A small image classifier, trained from scratch: arch vit, activation reglu.
Rows from expert 6 of block 3, named by matrix and row number. Rows with one number belong to one neuron. Each number is 500 + 25 x the weight over its row's rms, rounded and kept within 0 to 999. All counts start at 0. Numbers have three digits each. After the name is the row's rms in percent of the matrix's.
# gate: expert gate (model.blocks.3.mlp.gate, 8x256x256), inputs 0-127
# up: expert up (model.blocks.3.mlp.up, 8x256x256), inputs 0-127
# down: expert down (model.blocks.3.mlp.down, 8x256x256, transposed), outputs 0-127
gate.224 123:473548469486531531487533466493488519519503524487531531543500481505528475467487495506487519477520484529462528530522526491513500496517476486497495546511526498515509475494551491478523501497536491459539498504459516501495501508458469509490517489551515479499484510498453496536503482473471479501483492550483511497482514466485551502514486505517494517503502493526469545471505509493489537491507
gate.225 087:501503492475509445489488510526478476546516487506477466497531499508494479484473541527471510443479505517507493511502521550496497509500516454514520471495535509516522503505505514491479546500509504469512466510514478492487487532535582456519511507501461531454481511497497531491463506507514522540495508503516514489495485483496476476500500550523518546516512514482472480501562502526494471434496
gate.226 116:486476443531524470534433486495509477454479469481515475462481481509513489511507477550523522477498529509519476470509486478466443511506506556490495449504515496495531534485456494461471530504496491480492466495488530533486489494515503504491519441473484472498492503495549487485525510479525521511472496486540510476533490485486482494507513509483532482508541478503504541469506498488501503513442
gate.227 081:485499514527522566526489507505498509488463500484450495505559498483483479536534499536494481500496484486469480469503475454477492505491469473514561471495528454471469511517515482487503517540506504505486494504486472524497551502488510500518490543539538523500506528521509522512529475515447476555535480496487486510492459504481528538537491439512501510522521490517521478522508469541425493499520
gate.228 095:526548484536469512486550522423527489538537479511509555470484518471479473479488451454509520506503496492503484490439498510501503485512501500518479507489493524516503461492510487484492476470497509536514493496526502482544518458475547500494511530473491534478508510468453485510530462520535504433471516538505478505479456522517513508495458508491480464531519473522476513467522494487505490484517
gate.229 103:492529447444469496462485524490493522462476550498425535520556509525501500492528491513548522537538510523513497490517498507526511490530511530512479506512529489481495499530499499492511501480479513480530527509488503485535500490537495552463508472512458510505498481491528513489477536518502538517529504511532538511525510478504479497471505493534518491497503541527540539459490510474556492558506
gate.230 110:470569516449513514468514513492529488501503475480481529500518450451496537533524531497505470503472496492528513481507500522515499502533527536532534493488496489518477492464477519481494544522494493496499471543501534492469530475492519488553508512507473543506455530579494466512483508480491501475440460496521468486498466469506476508541465507459501521466486553486510493488525528510532513519564
gate.231 125:490512490549503516486500454532524503484511485474497483495474490496503492497483534470501494480498509513519490499494480483496469484506515511529497496497556479513532480465459489446493498519472514486507508537503458535484503533466442496476499497515523534472523520542479498513482464500485507502493469534521531545510497500503462534504469519462514527539539521509469519494532517491530530518517
gate.232 108:480514514504532461507479559500508488500501557466501489455534495562492491451521483532463445490465504449507501499467496484519525537492503477519467511521513493479484552505511498474520514493490536512500449495516511538464494518485521520504505451530512501542501521519485467504452515483514515500446517506507521539494547462478489507511494511521527507519484528441554525491501462509460506509476
gate.233 083:510482492518490477497493471566488502481470503506530531528494482539521482508516498541537509480521514484468525468537501533474510499479476472487489523465469503484513517493501486518515459509492484531506435444545525507551525524504500520525556497536484497485519497476513478514481459499499481502472520496511470456485521482486526502493496499490540501489465538524500519539495490508500507510486
gate.234 073:493509504493506517513517501472500513526482504457478492483497498532444489538508508515491521504478434545503507525513520486507543525497533514527465527495442514525474493524481499503506538534531537520525484479439483547523500460519495504495547535453505475495491461524499510512528503538515451528510503510494474503495508466515487489526465451528526436489512516532467452521486508503477492500491
gate.235 143:497478497497469484507502500487525521482458528483496517511515492516497469490492500466507559516478479498474472496550500465507503512469476476474514489564524514517524500503517492518485477492454522526516549520502487483514526505526490484448480465519485515474476473485522488492472473551509583471498486544532490475542488466479489516462516510486507540530489572495477494510475462459477530529481
gate.236 100:506516504479466510524532462466497481517462475522512502525461536475494545484455509482524498491470506498494471520526498519498518531506484498488480515502476521503496512452460477499501522515489486471478482477536539493520515507517530493508475529506443450521529508488518505469434514451503512449475452517544496530485523584523500515497535521517499479522483509473455488524533458496523516511435
gate.237 070:497532492520472475541481445531477493508480496442489520533491510496551519509493535502481517518515507519496503521493520501554506469519510481509517504482534540497517522490519469477508506440527525483544494481478466507438467469497484485504525471499483485473507508513514463517506495508484498444494476510491487486471511488488482507507552478485475486533487481507439491503532529546492484460526
gate.238 091:511576477476511483444527481552491496488497486507499492518506461480482477501489441523508499510507486506524489468500490485464476538452492509489484496527493522499488497529529494509493458460470525514538498490536535477493488495501544491510501472465498474517501511510485449498459467523520521493443482455533429427500489495523563466535504516481519550514503518508502484515474470519528501526488
gate.239 070:502541521517547508468489496517502487553485484503480487494488493466481501519479514462535515448490514489448488523490486501485494511531510543487513543499506531511519487507472512538485489510478495475472467504529480472507500471471520494508454527533506555485530470480510461524529454478524482478504475519487520460481519471463468534532491478503500470507493480488431500460534465496528502495508
gate.240 104:500540497494510481470484539472525470499526473502469501505478484486497532513492436469488553509477509487502498564491483521448507497478471473544456544543517504532523505547514490471487492493486502570530521500556523500477498471433536474501511510491479523533483496517465501492471482536484506511467524510497459460479468496476514507550496447488500482507494495535501508484454483546512511529533
up.224 123:543503482463504447504483530514473527503446526489472506459482481494499514486457465496519510499505465494482510500493595494490483523525520457484476471484475478455501507524495502496529487443557533490490511487458471435482472492510499501484506510487512506480521509503505502488504522468519551515490505509484515482522455490502463491489526488534488522514471473495469525493505530549487520476502
up.225 094:490531512523506517466551491504492499499494511517539554501453520490477475483485507486492527498519499475518535504487509493515467520510562503470473511525471505513518518504501492516477502463529496478495464503538500501490510523513474473542474495532498457495502441510503497504555525501482523452463519471483507509451506463464519487514480490484471484509510506504470503513519476498484474522465
up.226 124:469520535513506484527510523464481524506503501489467500482518498571490507525522512529492524477466521504521498502493518483506499521467460471541476486460534467502521483501526452471533529519509530513501504490459520533476511505476525508493517513494545509516499533538490481508470476535482525502455528495479488471531492521511492517499500512511508453462497512479534514475498495499459469516460
up.227 085:519533501491448448521474473452496545497540501495507508506485506484522480512464545461461473509522480492508497502509521506511514465461528493493453491534473519509512489490502477466533524476503560484505514486533509478534461486436495519496488464477476512485493464507475515491480534502531530423513501508495553470474494492509449474492530555478519459468516524507470516491507469477550531544450
up.228 102:517438527488502455506532473517462511486478490495500459513531514484478506534493551515498476481525488478531494491510525463525473512488479519460518480492526505505492528504480476548500525510534523491497480516507497545507481466550514560530492462501530487499494494529489491484472509453495485530527503478481487539471535498507468492539559498528514519486510477491488491495514477498498502492489
up.229 096:507496563551511531505501477499508452549530493523517508469438515473523499501487494476449481472489506509521525489497518542476524527539480464510499499469468509507499511487531523531485482513490492525480463462522505507462524493484498442522484523454536490472501534533496502519511482479500457478496507481471441485468512515486506508499492467474472488467498464512489489518531509515473508462539
up.230 123:509529495502510461485483472458497508530510528541476501491495502494544490481507515462534533492477473496518496524522461449505471459516449489506509505483495537487465457503510512540526512523543485502516504559504536424467501486508480496489516490517498480497511466500484453492467499542502500503559478494521497476546462523480490502479464502531487468488469507511522490503513541485517535481485
up.231 125:498474420487529527525499483500506470505507496484431474537523499524463541497476533517493457537520498469506496517539484484486487509502508514548510467507529500515513500526517499481491476494505461537500504515561494520517498538504509512496505499517501510532536507503497520537542425471487487494473465523486525494464501507456517520479524494551531522488523528537517536491482462474485525528496
up.232 098:487519481545523458532455528531489486506495543466478468500512476532527491471505452522505491510502513438507459496499493479504499485493513493496484510455510517486468512512509495494503495495516500510529453494516514544441482486499530524525496524528519494531499516498530456484488492497515485491449515489518541528519519443456501503544495522502549528542477474465541514505545474514495522530465
up.233 082:469515474489490508468515485460489509469544507497490469480516527487478527486521492438486503512502498519532459563481508486505489555530500511487498451551493502544501487494500500503520528516514567482494535546482486502471445486510471499532456519466518536517466523510500517480520525553515512504503495522517508509543506563503485526486536506487480468534540465476486519438481479511511478510483
up.234 078:475460517504510536532478542511504538528515503443471510485501524471476520562504470486476529471520494530539528532547490518496506499476544556482521483520514497505480483532455491494484550557476508523529515479475520555508506510540467516535504514540489518493485482512521527541481505487491525506456478500527470522474451483503505493493505452526525469512504474521513467511491478532490496508518
up.235 142:499425500492525444515467476495469494527472486466538515531496530517502523484511493451489488491468493540466469477551486455539477483488494481458502508519495483473494514486505542536496496537479502481492527502460473460478517531506470447493472460502461471487516490481504499486519470545494520476520518493489505502568516485459513508498514538533489520529503524448447481548498518490524505493480
up.236 096:534545524504454499512522494487485488524474487521487482539491514454515501490482514449539477493463506497496490492508522528499495518540483510500466513460504494510481516465458474473492517465481507439501492483493543486509524511529550515495473523510476439513536490510510509472442533460500511457477469524538525515468527554517503553522521515532506500518495503479456457505547492501508552499438
up.237 070:505462525534487466545486484501460513541482507504478485551505509503498466536528525503470508518496521502467536541451516476510560513499490467516526460492452507487487506476522523510495493498529514492535483523476458502509522520521554501529469496508477484478494545506513528516515471488500453496558407511490491505451523534503469490461530496487495463486514475513518537504552514505536516466530
up.238 096:486499551502482507483488482499493485503509496509531494526494480532506502504479515479487461503463492477485508501441523515498516465505487491534466515474506476501504523481480495516476519522504433444474514531440474537511521492502488535539495501489467484509538512521531499513524528482527483530526543493480542517468515482520477520487500491503464486512513489479530501496547561483512506480552
up.239 078:519484500498461474496519463470511491522468469537495471514463511489522455475512523458493534496497496518512512543542515501501508514486484558513460539543509539499515495483524480456467514523450480486517453457485494516473521497476538485510500491528540477511498521490485495488452498517515515452454520472507464497458495521508499504533497522529514446513516427521466525504492484545494466494511
up.240 098:533448508515485479557520494538462491510473521522535525481510518511481490513525528525501467524517476497516549479495532480515496498517544525497524443435484492477499494461533518487496535489527490452481486496452487521510508502522512570502498480485539445502519512469535483524504518451496501478510512489496535529518547544524519519502489531529497515512498464483483510519543513455460518476489
down.224 124:466500497468516493469485563506450495513506467493486514499506509532521509479491522549492518489498502480494462526501514496469540486508452519489480436476519477522526481545540559494504496488482485475487516519511514529474534510501489491487492490467458499474523504497470491510495466507535520471491516529490493449523498477496526458414487463489514474477503493506488515493471538460488465537503
down.225 099:500528519477529511514456527529478489530483481486477501470449498458483484460513456486508468522493547515491534469477500506530461467518460465492519469481503497494496473478481525498478460528489526494495525468493580472537515515458500466530474473492508491513509501501475529496548490497517486526516501523492488457528525544488500502471493499492485508460472526469524488514525550469508501480460
down.226 111:491507479545533444474540509475501518487516504496502503498483495545490486506466494428520489549513526514546488520484510514512481513500504501481458490495516463481480499499519506501484495535489510528534469531483547505497526473492472534481509504498494513489482486501496538486453472490480502474518504499519456501504480487475511476516508482483502455510488497509478527519484475487515515457473
down.227 082:474477500470515466508491477506531470473546532472486532517510515489468515497496471487498497517452478522468493511451518496525514437502551526537556461512527542468513534499523473502501519461469458506455509502499569515474504505514473486493537513500482490463474502489469502498510513475514482491490500557520514496521476475474498481488492517503507561509507491519509464530472482473500499490489
down.228 103:518520530480510448474522504485511489495504491529472522486464481502494519487485519494440495514499511476521483473531501484495508516489523503537482542502512501505490509492481485481443515532508480511497529539454518541482474518476503481446455499463485529491538452531474528500496500522487493525439503476494487488490468518562504501492469512493485505472518506452532529495504516493507530529492
down.229 103:533498470538450479434542492477488470456542500511518502531508457478491483540508482483495477519458522475505498524515488471488540484508554464468487489497514423528463502522462481497483526492485479476460483562469497519494496466503522505469456466510515539520531504517512517503561491491477511516473538529528506509511494542496492518504558517490492463490469501451512522479489502498540518513503
down.230 120:502508518515461532495520456540564519469508494478452455528515533506505480526496521503500482487470530529502543462469480498497499482470460547505514495497486475462450512507514508486480452513476525529480490493544458477520450499495564484488506501482519531480474477566448494495469504502491521447515518526500496490471506510494447473410511508473519443512510454494486554495496455484513477553482
down.231 123:486528458536488493498498488506535538455495509511502546498500501558530492501499510519505468479509521503524534503463475484478518509508460519503469580533504478534529489485490504509504502541528546489531430533508518469470469519505516499469470452516504446487482525517471478474492519511480514488463479496509527555486494481488474523530523495517493514523515514499482493502511546509491458506472
down.232 092:479509474494473519490510504440521485535528554554477498482501524494489469493496505452479467504533486520486447482507525493440501446507528481513463510491513522493521478470510496471484496483489501503500477492471504471491473528495468528459488489525524494511536480485491532510456517470512513449515511470533504523531468516482490523541531490516470517524507467510518479529491477495461507514494
down.233 093:505461484522494522531482509492460536468472516496480455500494467522494525546451534466519502458487476512534508513490455506533517534515491478497501493489560479532512513506519460504517502550534522475495462488471490469489458482513495495490499511527509492483523493513465496460462545514516503447543518539498515472544527487491508483457510516483539473473453523484490521531453502460494509499502
down.234 076:500435465473562501454531465494443461489527489505488505520490505473524498485496483500511520485474472498438502488492471473478470537506515462499491504511525513482462508499515501517537522454466510474526544499497480535513493471487484576521508493523497489528503515448468454494492458506504538493487441451517485479509475487499486506548481524482510550509505474485502496492529513460496451519503
down.235 132:515482490526479501508498492555496475528488512520519462465490492483541494521509525489475515506535531487527496475475501485490505492532482516454486488523552503521522510526475515482487510539487498507458484465441562511515532483516480473469517536507490493491523500512509537463474519474505552530487521551515479486471510532522519494465519506502489518529462485472511499500520496446534519521518
down.236 104:528490497502475533509518498502492469507496496487508543459526491451554531513501465488528458478495525520503476508541467499514453482503495486481493539507494480460486495500481494515518465443473533506472518514555472521465520495511484445520473522507513451524459515508510500533502499509519480556531543532505488498485457530505477495559472471488481524505534480477481505516538501550503491496514
down.237 078:481521575472470502518488512486436502493547487469513522493457495517503517504501544495489525466506515482513476548512506471521539495508492515520529496509480513513477535502490476505510486521475481459479478530474510486452487480504499507477473501525478510480485509464519512537497548509523538514467531470509486503498538482493502507457481499450475474479487490515512507524519438540494469489561
down.238 100:494473507494503496516538524530513448482529518522530528526469496512515475519493510489460510508529499428504476519515444473544518501470551510486531489488496529524467487503491500480498494509488521486519520492472496509490497515479501456555474492508450492494521461463537506518501537550491497487527511512523485478503553518504533545499484510531493536516540507542488510488501485502522530466501
down.239 079:485496524454495495500463438475484498467537449449506471508463474510548540513487507497516519509473537536504474490508503510525472485532544503494499495552501521459495479491468482464546468445511470501457470487486505480425496487501502504516497458523497496527509493504509481514513490467510509494471499509490491510503496468545518473489506515463533506506537484499494498506499515475505476519462
down.240 098:526499486500477504540521524506483448523503504483504511482480503472506544497516547547467531496538502479482501442517546527520498451469468484530511462464529499477479513511467490481488488499493496424475500500476507512508472492532507511499491520496502475482482501500477515547486497477481524519481573505501483465504510538474470528485551448516467531485498516489502520446530448504483521522529