config = dict(
    horizontal_flip=True,
    rotation_deg=5,
    mlp_ratio=4,
    inner_norm=False,
    num_experts=8,
    slots_per_expert=2,
    shared_expert=True,
    batch_size=256,
)
Rows from expert 2 of block 3, named by matrix and row number. Rows with one number belong to one neuron. Each number is 500 + 40 x the weight over its row's rms, rounded and kept within 0 to 999. All counts start at 0. Numbers have three digits each. After the name is the row's rms in percent of the matrix's.
# gate: expert gate (model.blocks.3.mlp.gate, 8x256x256), inputs 0-127
# up: expert up (model.blocks.3.mlp.up, 8x256x256), inputs 0-127
# down: expert down (model.blocks.3.mlp.down, 8x256x256, transposed), outputs 0-127
gate.35 066:519545520422534542490480547447559487452536428543503424496503481539471594511532531547458480549520539485523481500501539490508537443531500524472408500406523516503465439542554523529504496617505481579523507505626497579525498473500518506569456436470519502504468501419482517466532505516456553431478535522530524590475438451489532512516512502511567498521495452538509519527515531481510534592553
gate.36 094:492527529490489519523522466397414483489546496500393472464374470521518467449541493507507544477473463517452520522489507512572514454533472519495474522455529510500460475508552505465420520519437501520466532516521468458572526465569478537490478471487549492485455564498503453418544476487560513489469491574502544540552533438449496522464491445502501536452476541550490482503518481524483534430501
gate.37 070:554505479522514534474506493544529455555486488441512566499564576500459460540433557467480436500391481437464445472537420525493557557483502494487541556464436470451520543506510429532517503546478531484462459444577492478446464536461538484470570504486547437383509410477503499418575490467505544510507556485601555429446498512476426471465539515534463503486543485506524522547467523541515463535498
gate.38 074:578442521494516444508499563506552463569515470505527493521518430463487479511525478528478500516503448481553472505454453467501488505436490501444558513480491496525496488497414567484575433473512491501469492548561550543470459480437457520537534443588520453489468470478411546461528483521435508496500501470464467449493492501457532541468529514559470543554536490469585456499531600492580468485474
gate.39 129:452494471473565426500494520556486550493507535493546503459462460547501494479485465474559536501536488478469573539464543419526503495486510456531521492489425516572432480535475498529473436533535552454465487454466454447518470461477454485475550463468510490538489526575527445543581564438540525512481501520517470560460512564535587566556526519421518560564484525530486479425452524536544535517555
gate.40 103:512488498545475454494447482538495545439468452447440477537430545550481498550497525514449484506556449453473544514514503501495468485510461511547518491480504561486480525450499450525493448515502509419513487589452531549554621540523529434455519583530473488530471488479494483505531443502506476531516467430458494481534425421460474466475491505468583463495478469502520477460520514524536501489523
gate.41 117:529421555518491484581530495457434567407525511500450490532554479561490452507449542513500510585513432621484528455466501460544481469542498465525516500549443507524467503420547508573522471477498495493434594582418520538508570530494519528500583466537500508442536538508408518524513422531470471510526474533450549471488555479545514516478460456497459580483474465527557476525498522499593487465513
gate.42 109:565543552503482506475536452510517469488487534388491539494548503517478424446490441527489457534449536484509499405488494480543485471504483483473467496507453508544483541529454537461469563510486575549496449501466459419479442470490462486502546499554556489538569527582490514555494491440496512494462535526520502459503520519467494507498544520490492553487541572507456583458517516437544461497534
gate.43 085:458512462466510426516480435445523449439530519466491484466411488523531520536499504473398530496597548515554449579426503548522437521404502545479407511549446534542458529564480552490446492462535535525489451515421597428480506467420471513520564519529485499472484513482504461515505484521576490516447482510416528489533452476494512509485465564474563452504482526489510488553467478601470492518508
gate.44 093:525499524480453484530507562435538545479518609483472488447434465519518463517473477462504556557475483537483556520520496567496524458416529487539481480409513472494535507473536501514427488536490455539441515517559483567499529556427551489461497546465558524551593514562532472495516491509518514463590473441520504566539527472478470574477501463463523455492545531453534464475496490499492518502575
gate.45 121:587537471493497532495535480465473464471487521463505534435490519480501525543450526513572485500460552511515447476552548491506474515600502496489554477535487551488513477528392506501536479469438499497551474472477537474444539520510538460550470478434502570635473503475491521530570508525546454497519525521481563570493532518470525560506515446495523514486490453464524514477522489521441547534419
gate.46 072:510456437556459499447503527476500475561426563455517500526463480519462507458465460508478451499498484445542500544474477471513577509465513458489535524470598514454586539459482442507461472503466566518540570442488575460529520479462478533512500445603506514499587507514514487460470480474571487527483526566560449504505545494506547549515539523503480528447475496437481489448519432531576507585530
gate.47 082:500525547495466454459519551438495472549495557404470515508441495497538499477503524440501545442508448518497500510448454493543488469507500397434505541512524522477488479463354560530475475506502529472503593502493476449539448440556459490499535459487535471484476516482455489470511420549591474549478461587456399566453546494562521478511494531514427512527495484454489546466473524468476419525490
gate.48 089:478462527519560510511520523452605514506515464504519488530467477450495520522488508497519480394569417479494483516481491624469468577492552482491476528484502512539426500558489425495424519551408494497583457507525558574485474476536465513504525479478505480555447495498529506541520497463455525498504438458534480452538509462540470509532455562478527502525476488515478495466450551487526448489481
gate.49 097:486465450534447494477477518568544534570543434475554401589480526480440546504540577566492530438482443463475469507505463499535471561494530463512533562528437533557486499463510574413487474475501480521550526510501495516479438541514621470439469488483449463455535533457478484539487570541592476624488460467489454451534517518502524474528479519429498502462521520470514569479517479486462509444493
gate.50 103:493424552558469487501483514470548491492492520493473481503538556530519511522458467497559525514548486480530476553498508467534485532542470483510487419474536498482540557437454451439542422526445541469460536562498548496521518539505474495565552468526448470547495446460510510535423531541516454446441471477512504544548457546508503500568490484512491497413446490470533477469460517491500532484548
up.35 066:452533498523471486517523513381491500562532494513463468441456518570558567538431490535482447502509457460466489537479530481471488518442510449554457460457558541507435482551485461497474474553539456545551528407455535469495458484563538529550476527452467476492535524465578539511523526487484527513480568459556487497387555478477483504460483447469540499531476487591559500616507470520522511483532
up.36 107:459538456533539550509463495457388469517550474479523506416439513473539456442518539477537495506452566518471502531506445540551486511556526530503518461499522502534478477496540507488523492547504529485483505534507449488503491503498519479550538507454581476426512485467592528454464510530475486536503436454492480527459447445578430518491474528426495570432458452474518510507484548490548462478550
up.37 070:465476508560435567533527523517455567569524487544521544495462542507466472451545498475488465478399496509493475522480427497531555498504455449508534549466477498438599548538521528566495464496482526511518527539520491517464487556461359471491550440421483535432526446565584477523597397529501489447506516502508474514488510545510523496536452559440545585580526513526443462484543469469572515508536
up.38 077:442535420640514518471540487541477565421511500517471550488551527502498499528540566487490504496580501513450508489573519547441456526576562534531491527445468550490534544561554469505506584521467479550500484521505459540497461530555468524428456547509471529465502465474560575477459499520507501502503509512554490502485514511533482491561499463462498496472457430477478497490505433498448516494492
up.39 133:547559430483490496516497511458490496557519513467519515535498532518499486522474472492502508510452507500516512509418582473498528457465513568542486546495486501561473441552616552495459453477592520536529563529487402457508478407540498548505490551499546514535435504482470458495557500447525477544536575511516542454434525484501530492491516486474476476642461513500436505462452500472552493439483
up.40 101:451481527483559463497529518486511461568494501550559507511519509451442553499486510465516506496400553492521466447499511492506492486393525504495484558561512472521444480572506520524509556461535525499539569436539465540464419530476460527509469516403529531446451452493499627522469539537448520448539513575524497535465563567480515517509463557531462567545528521512507502507436445502458505495516
up.41 104:541411577504436478542484542493489534438487495557464505511500521570486459506467569474503484610436434540508539447518505491550512441546503466511471462517444517502533507429524499562477444517441477476464611568451508557461560532479540530452488520542506519420575540487367501559541421534493466504500451529430525509481516489474473546445464479525492552506496495551586465473512491469605515468530
up.42 124:470542483548550484491533506506517525586467525403434510453458505549534460536533454516533520490498429515467511499466560464582523486475441509463486472464455455622425510509500460520555479505507511547525503485481439475489451519523487543488492552530560465541531490560446518506515542424522490502470497537444539518504570514515529505540512464460470500436430526528496512544511521499462494511505
up.43 081:445511483478479502513493504432606437444546467493466480515390432525513550450441545462409507414495532487508460511476575522555445519479526501483458490574474540553515554556560508505453489512502468525459509490483535450454487456418452486544542517566561541479488491528579483484509520532506510518444475494493542514475498499459487548567435515490595424509513502502492510479481525607483507513551
up.44 097:491543534471535515472448486538532448483529529534498543450456465494473451530495478523499484440459384571483435485544447501496411479536578472509470509599478523507453531526522504472501479555495554530523534523546489513487612518480472476467431532493538526599556475451446518440500490550487572468563511444475503390496456537523482587507499522508505455527565476464505542539502459499466510471536
up.45 114:585499473463525476472545478449473463464498521452480523461498536464559489543473542481574500475456534493511467467597486466466479550613557513452507521546484516508502486529455519536574525494505494497543455448497547546435551518494525419531451519458484578613460480472547516468532539505517486551513551507516507551492522508447559537517505426483525486486506440502497539484522496529426537491394
up.46 074:481581475453466544565462441545541521520533393575470519532526512472564437533538572470498520488540486575485466470517483564452478529521509507511442462555456553516477537539493461496430550522445456520481434571569515488430523560463552484464521516416446456511462490557511522459490527481414487444540421495496558479547467432572490444466510465466535487494490490504489480557388475459438523470501
up.47 077:501507468508512409453500504443553508539508477483491578498497496500474525487464530488512488430480450500506454506495464518497524477459557368401483469551503485467469526487419474581486486569528521465504494612531489480520530542550461511500514458527531531494558471492474441496460485543549523578479472489501480540483499520496475516493514476456432474516562536466554561505465541502513395499477
up.48 101:456458492443466513566401436494482522535617503582515440481490539482532486523454487477477549523475537547493566488476438497493471491552487485448527477496511519443450521546534514465464437452504516518538450498430427465427476542402475536508538542482470493412448507471483469457531530521513490480462521481506523513523511499424508508533515469477514523523497578492483463543587491527531533488560
up.49 107:521467543521476484496503479496584569538494491495490430576476557523486537528472568472484525464489400484485512538532483497525435529513491404472577493468506499564562482518517493395515514475497532477491546492456451476537473482515502501450543439509524405464552547500539506491539466483539479507511549538554403470532546490504501452434466539472499511545509476457517613490502462491432409509501
up.50 094:481501522508472444469556536501498498469526550461502493573466482541458504447523423487501515403509461461519533499462419476532460523512494430519531443479463521495556540414485480477501452508520531512428504503485469478500543545550486528490524549509428445518469480494573504541448490501519495484494535454488433571516529632489553503523545500558511581489439477468503496454472522516465529517565
down.35 069:455513476473456519559534551471528428459504509506540549502490502476453489500558480517514501513501508485515495438557505461460544397560546467451571419494500521432480494419583522502485528406537500472515444562499490498517477498523536515548462450518529501535490510501474518510454530567484505513507457480503548455512425482530572478404465490553561506476541579499503492496469527510476509472460
down.36 100:538470519470485524550486432499485484456467457472482563444449450460539486501544548548552530554508470498515471505572475554515394503472493487524433447490491523469520478484542518539498587509432508416488435476518543571555509494538405482473487494528411479573438421533453525459511497458562569485557517482579535522475517588433479500473507421440487541540530495539501467552531452547510508457461
down.37 073:451546567577497478455511458465486541495504568497520520474493545540539449437460431540496563480507564548465543627513512510465446539479478463488494565466483505461506484520467475540446447499502573525509538486487487572488547424495509426529506484481582438466421419467538504512539570488541508483564534450529509468478540460486503512520529451529535555570540445558462482552498534558408550525495
down.38 073:533457452469517454495528493555535457537545511414454473537545485467508462512511473599555517450459511466527494480521498520509460475524501483463496420454441540508544514462458439473552555551551492577472496460436513448458431520467563478459511484514503555451504462538524496479499495477509474532444410536571477441526488556397525554465496556505516509530471492574510480461520439436516554452555
down.39 125:488491477510552478441476494584463486539553573497514500430512425495441512517542456441426525513438457450563497532425424534514470485477533551488522505580503510474532494416403526529524477555515450565511472505544497485463542488479559507472450530494479464484461435504511483528540460519426479505459488563510504555441588536454509526441546537495447489531522479507534485545472568474519496480406
down.40 102:479494560535598503475419481565493544459526519496514516534469518485452531527474457498399543468515460433459510431514525408543540533568558486566494473552450518524504580496457533480488516545554567453488459550414567546490548565492453494487489565483482535513484496519547634534518486526464504492470521480517516485504508486514528535486450477503469430526476482542551522528529480501488560491505
down.41 116:520540531498467447579532502551473425548495498401504492473548538460485473611488508513468494569373445481486513489466447528480555473504550525526485424479517561501447501460510465495489481449528440543517605505472445510497561471614463477463564484514579505485545502560577441462459492554460575521504484476544488419496520495535487494410498423566488535454518576562532449533445445420506450417491
down.42 114:491531511434525490485477545517467375464471489481453523426452514441534494505482466507483479551531456499572501593585468437477478499547477439493531445524458511493475434522455513528522475449476517487519447431602481499504453547443470438517471577536576457513487479482586443500447521504478570474495499527479555484541535495498466489496490502486473623532542481585481471525528490467566519459481
down.43 080:500466484519519508511507499504531495501555542552497479521574503523550473630476550474443508485517469475437549500448494485466567442543553512455488497532450430480518483571525409511512466497536408418546463530485478459546506442485527609479470555533504482500510580506471450448509465475510445591450435521483497509489541508507515503581444511537467486511500509469429488480523524440544517516475
down.44 103:515458484565443457516560556480561507565492490458497514477534427487545487497596518479526580378582545505511459497496553575413477527462482532487506449531548500561520517464539514513529527575539554426477543499501537530473543508472508487530473517548469533524494482552514530502468422521561481501470491519568535513584493448502500430495458488491523483519564524528421470467526478528504540472515
down.45 115:475533484526511521427478436444455513518481372467455490504505506513505521500549514527517528482543571502440457458502486409500446522504499467546520507459437491531474427622532503560478515516502517522537530487525476495511489539489447547558526504520449512471465558518513446554548498547542544474534515507496584522582512386522547425561546542505508423480442555451477509496445569532475506470471
down.46 073:513510565489540445508449514547571440478505477464446426559508484498498460419549432602479486522486550538453460477450483536461494416521504491445490506499538495487498525491494442573541519501541465550492516461472541494439494493504476459468517467510507516577551469472480502506454510519502482457512469486517504530491554532532475530588441545566508536540500449553592498450486517416405528495499
down.47 074:490522489498457462532501491585425439555510504472469567480474497440513511491489531464478538529541549528473462531518499441469486481513469505465565436508491500502560428555573528554530515520427472532537495492520486508418451505515456490487523510518479475490530504467458458518453543489486508483506512509465493496543481579494436503514463484478453394489566496513540529551491504462443485471403
down.48 102:523539444495522517482498556537511507440528504454491454506490499571564477471495544504530450522506440472486386492503558508494522503519435534442483542558496460478590439457545466550506501470497451492541531464508483546503475483478472458494494474486514521494482508478600510523513486480588454529488528519476476446419493544514511498533541493477540541455448512415563482493530481516550462480432
down.49 098:498529511462508484464519450498437499520465469457587451581478516512557529482521480541456494535458472518470522485559471454559510475532512449494455452466454545570532437547415529554504525528478504533516496505484527519422477500433539558478499498517439498427500517477435481549533442494523532583523555504469417539470510593405475549507507530545533491458520492477574519493487484445551464485511
down.50 106:535410480499469526529488524462467573407508538545519472475492478469494539481481488470449544543568462505513456511553559477512468447512499498427555505477502467515532554538482492441490553448490547480489541431501424568525432498505461459456463525482492456478590605542502493456448521504459541508534457403505494511494501493543486516519442517501476524515509503488487443466576432544551526565480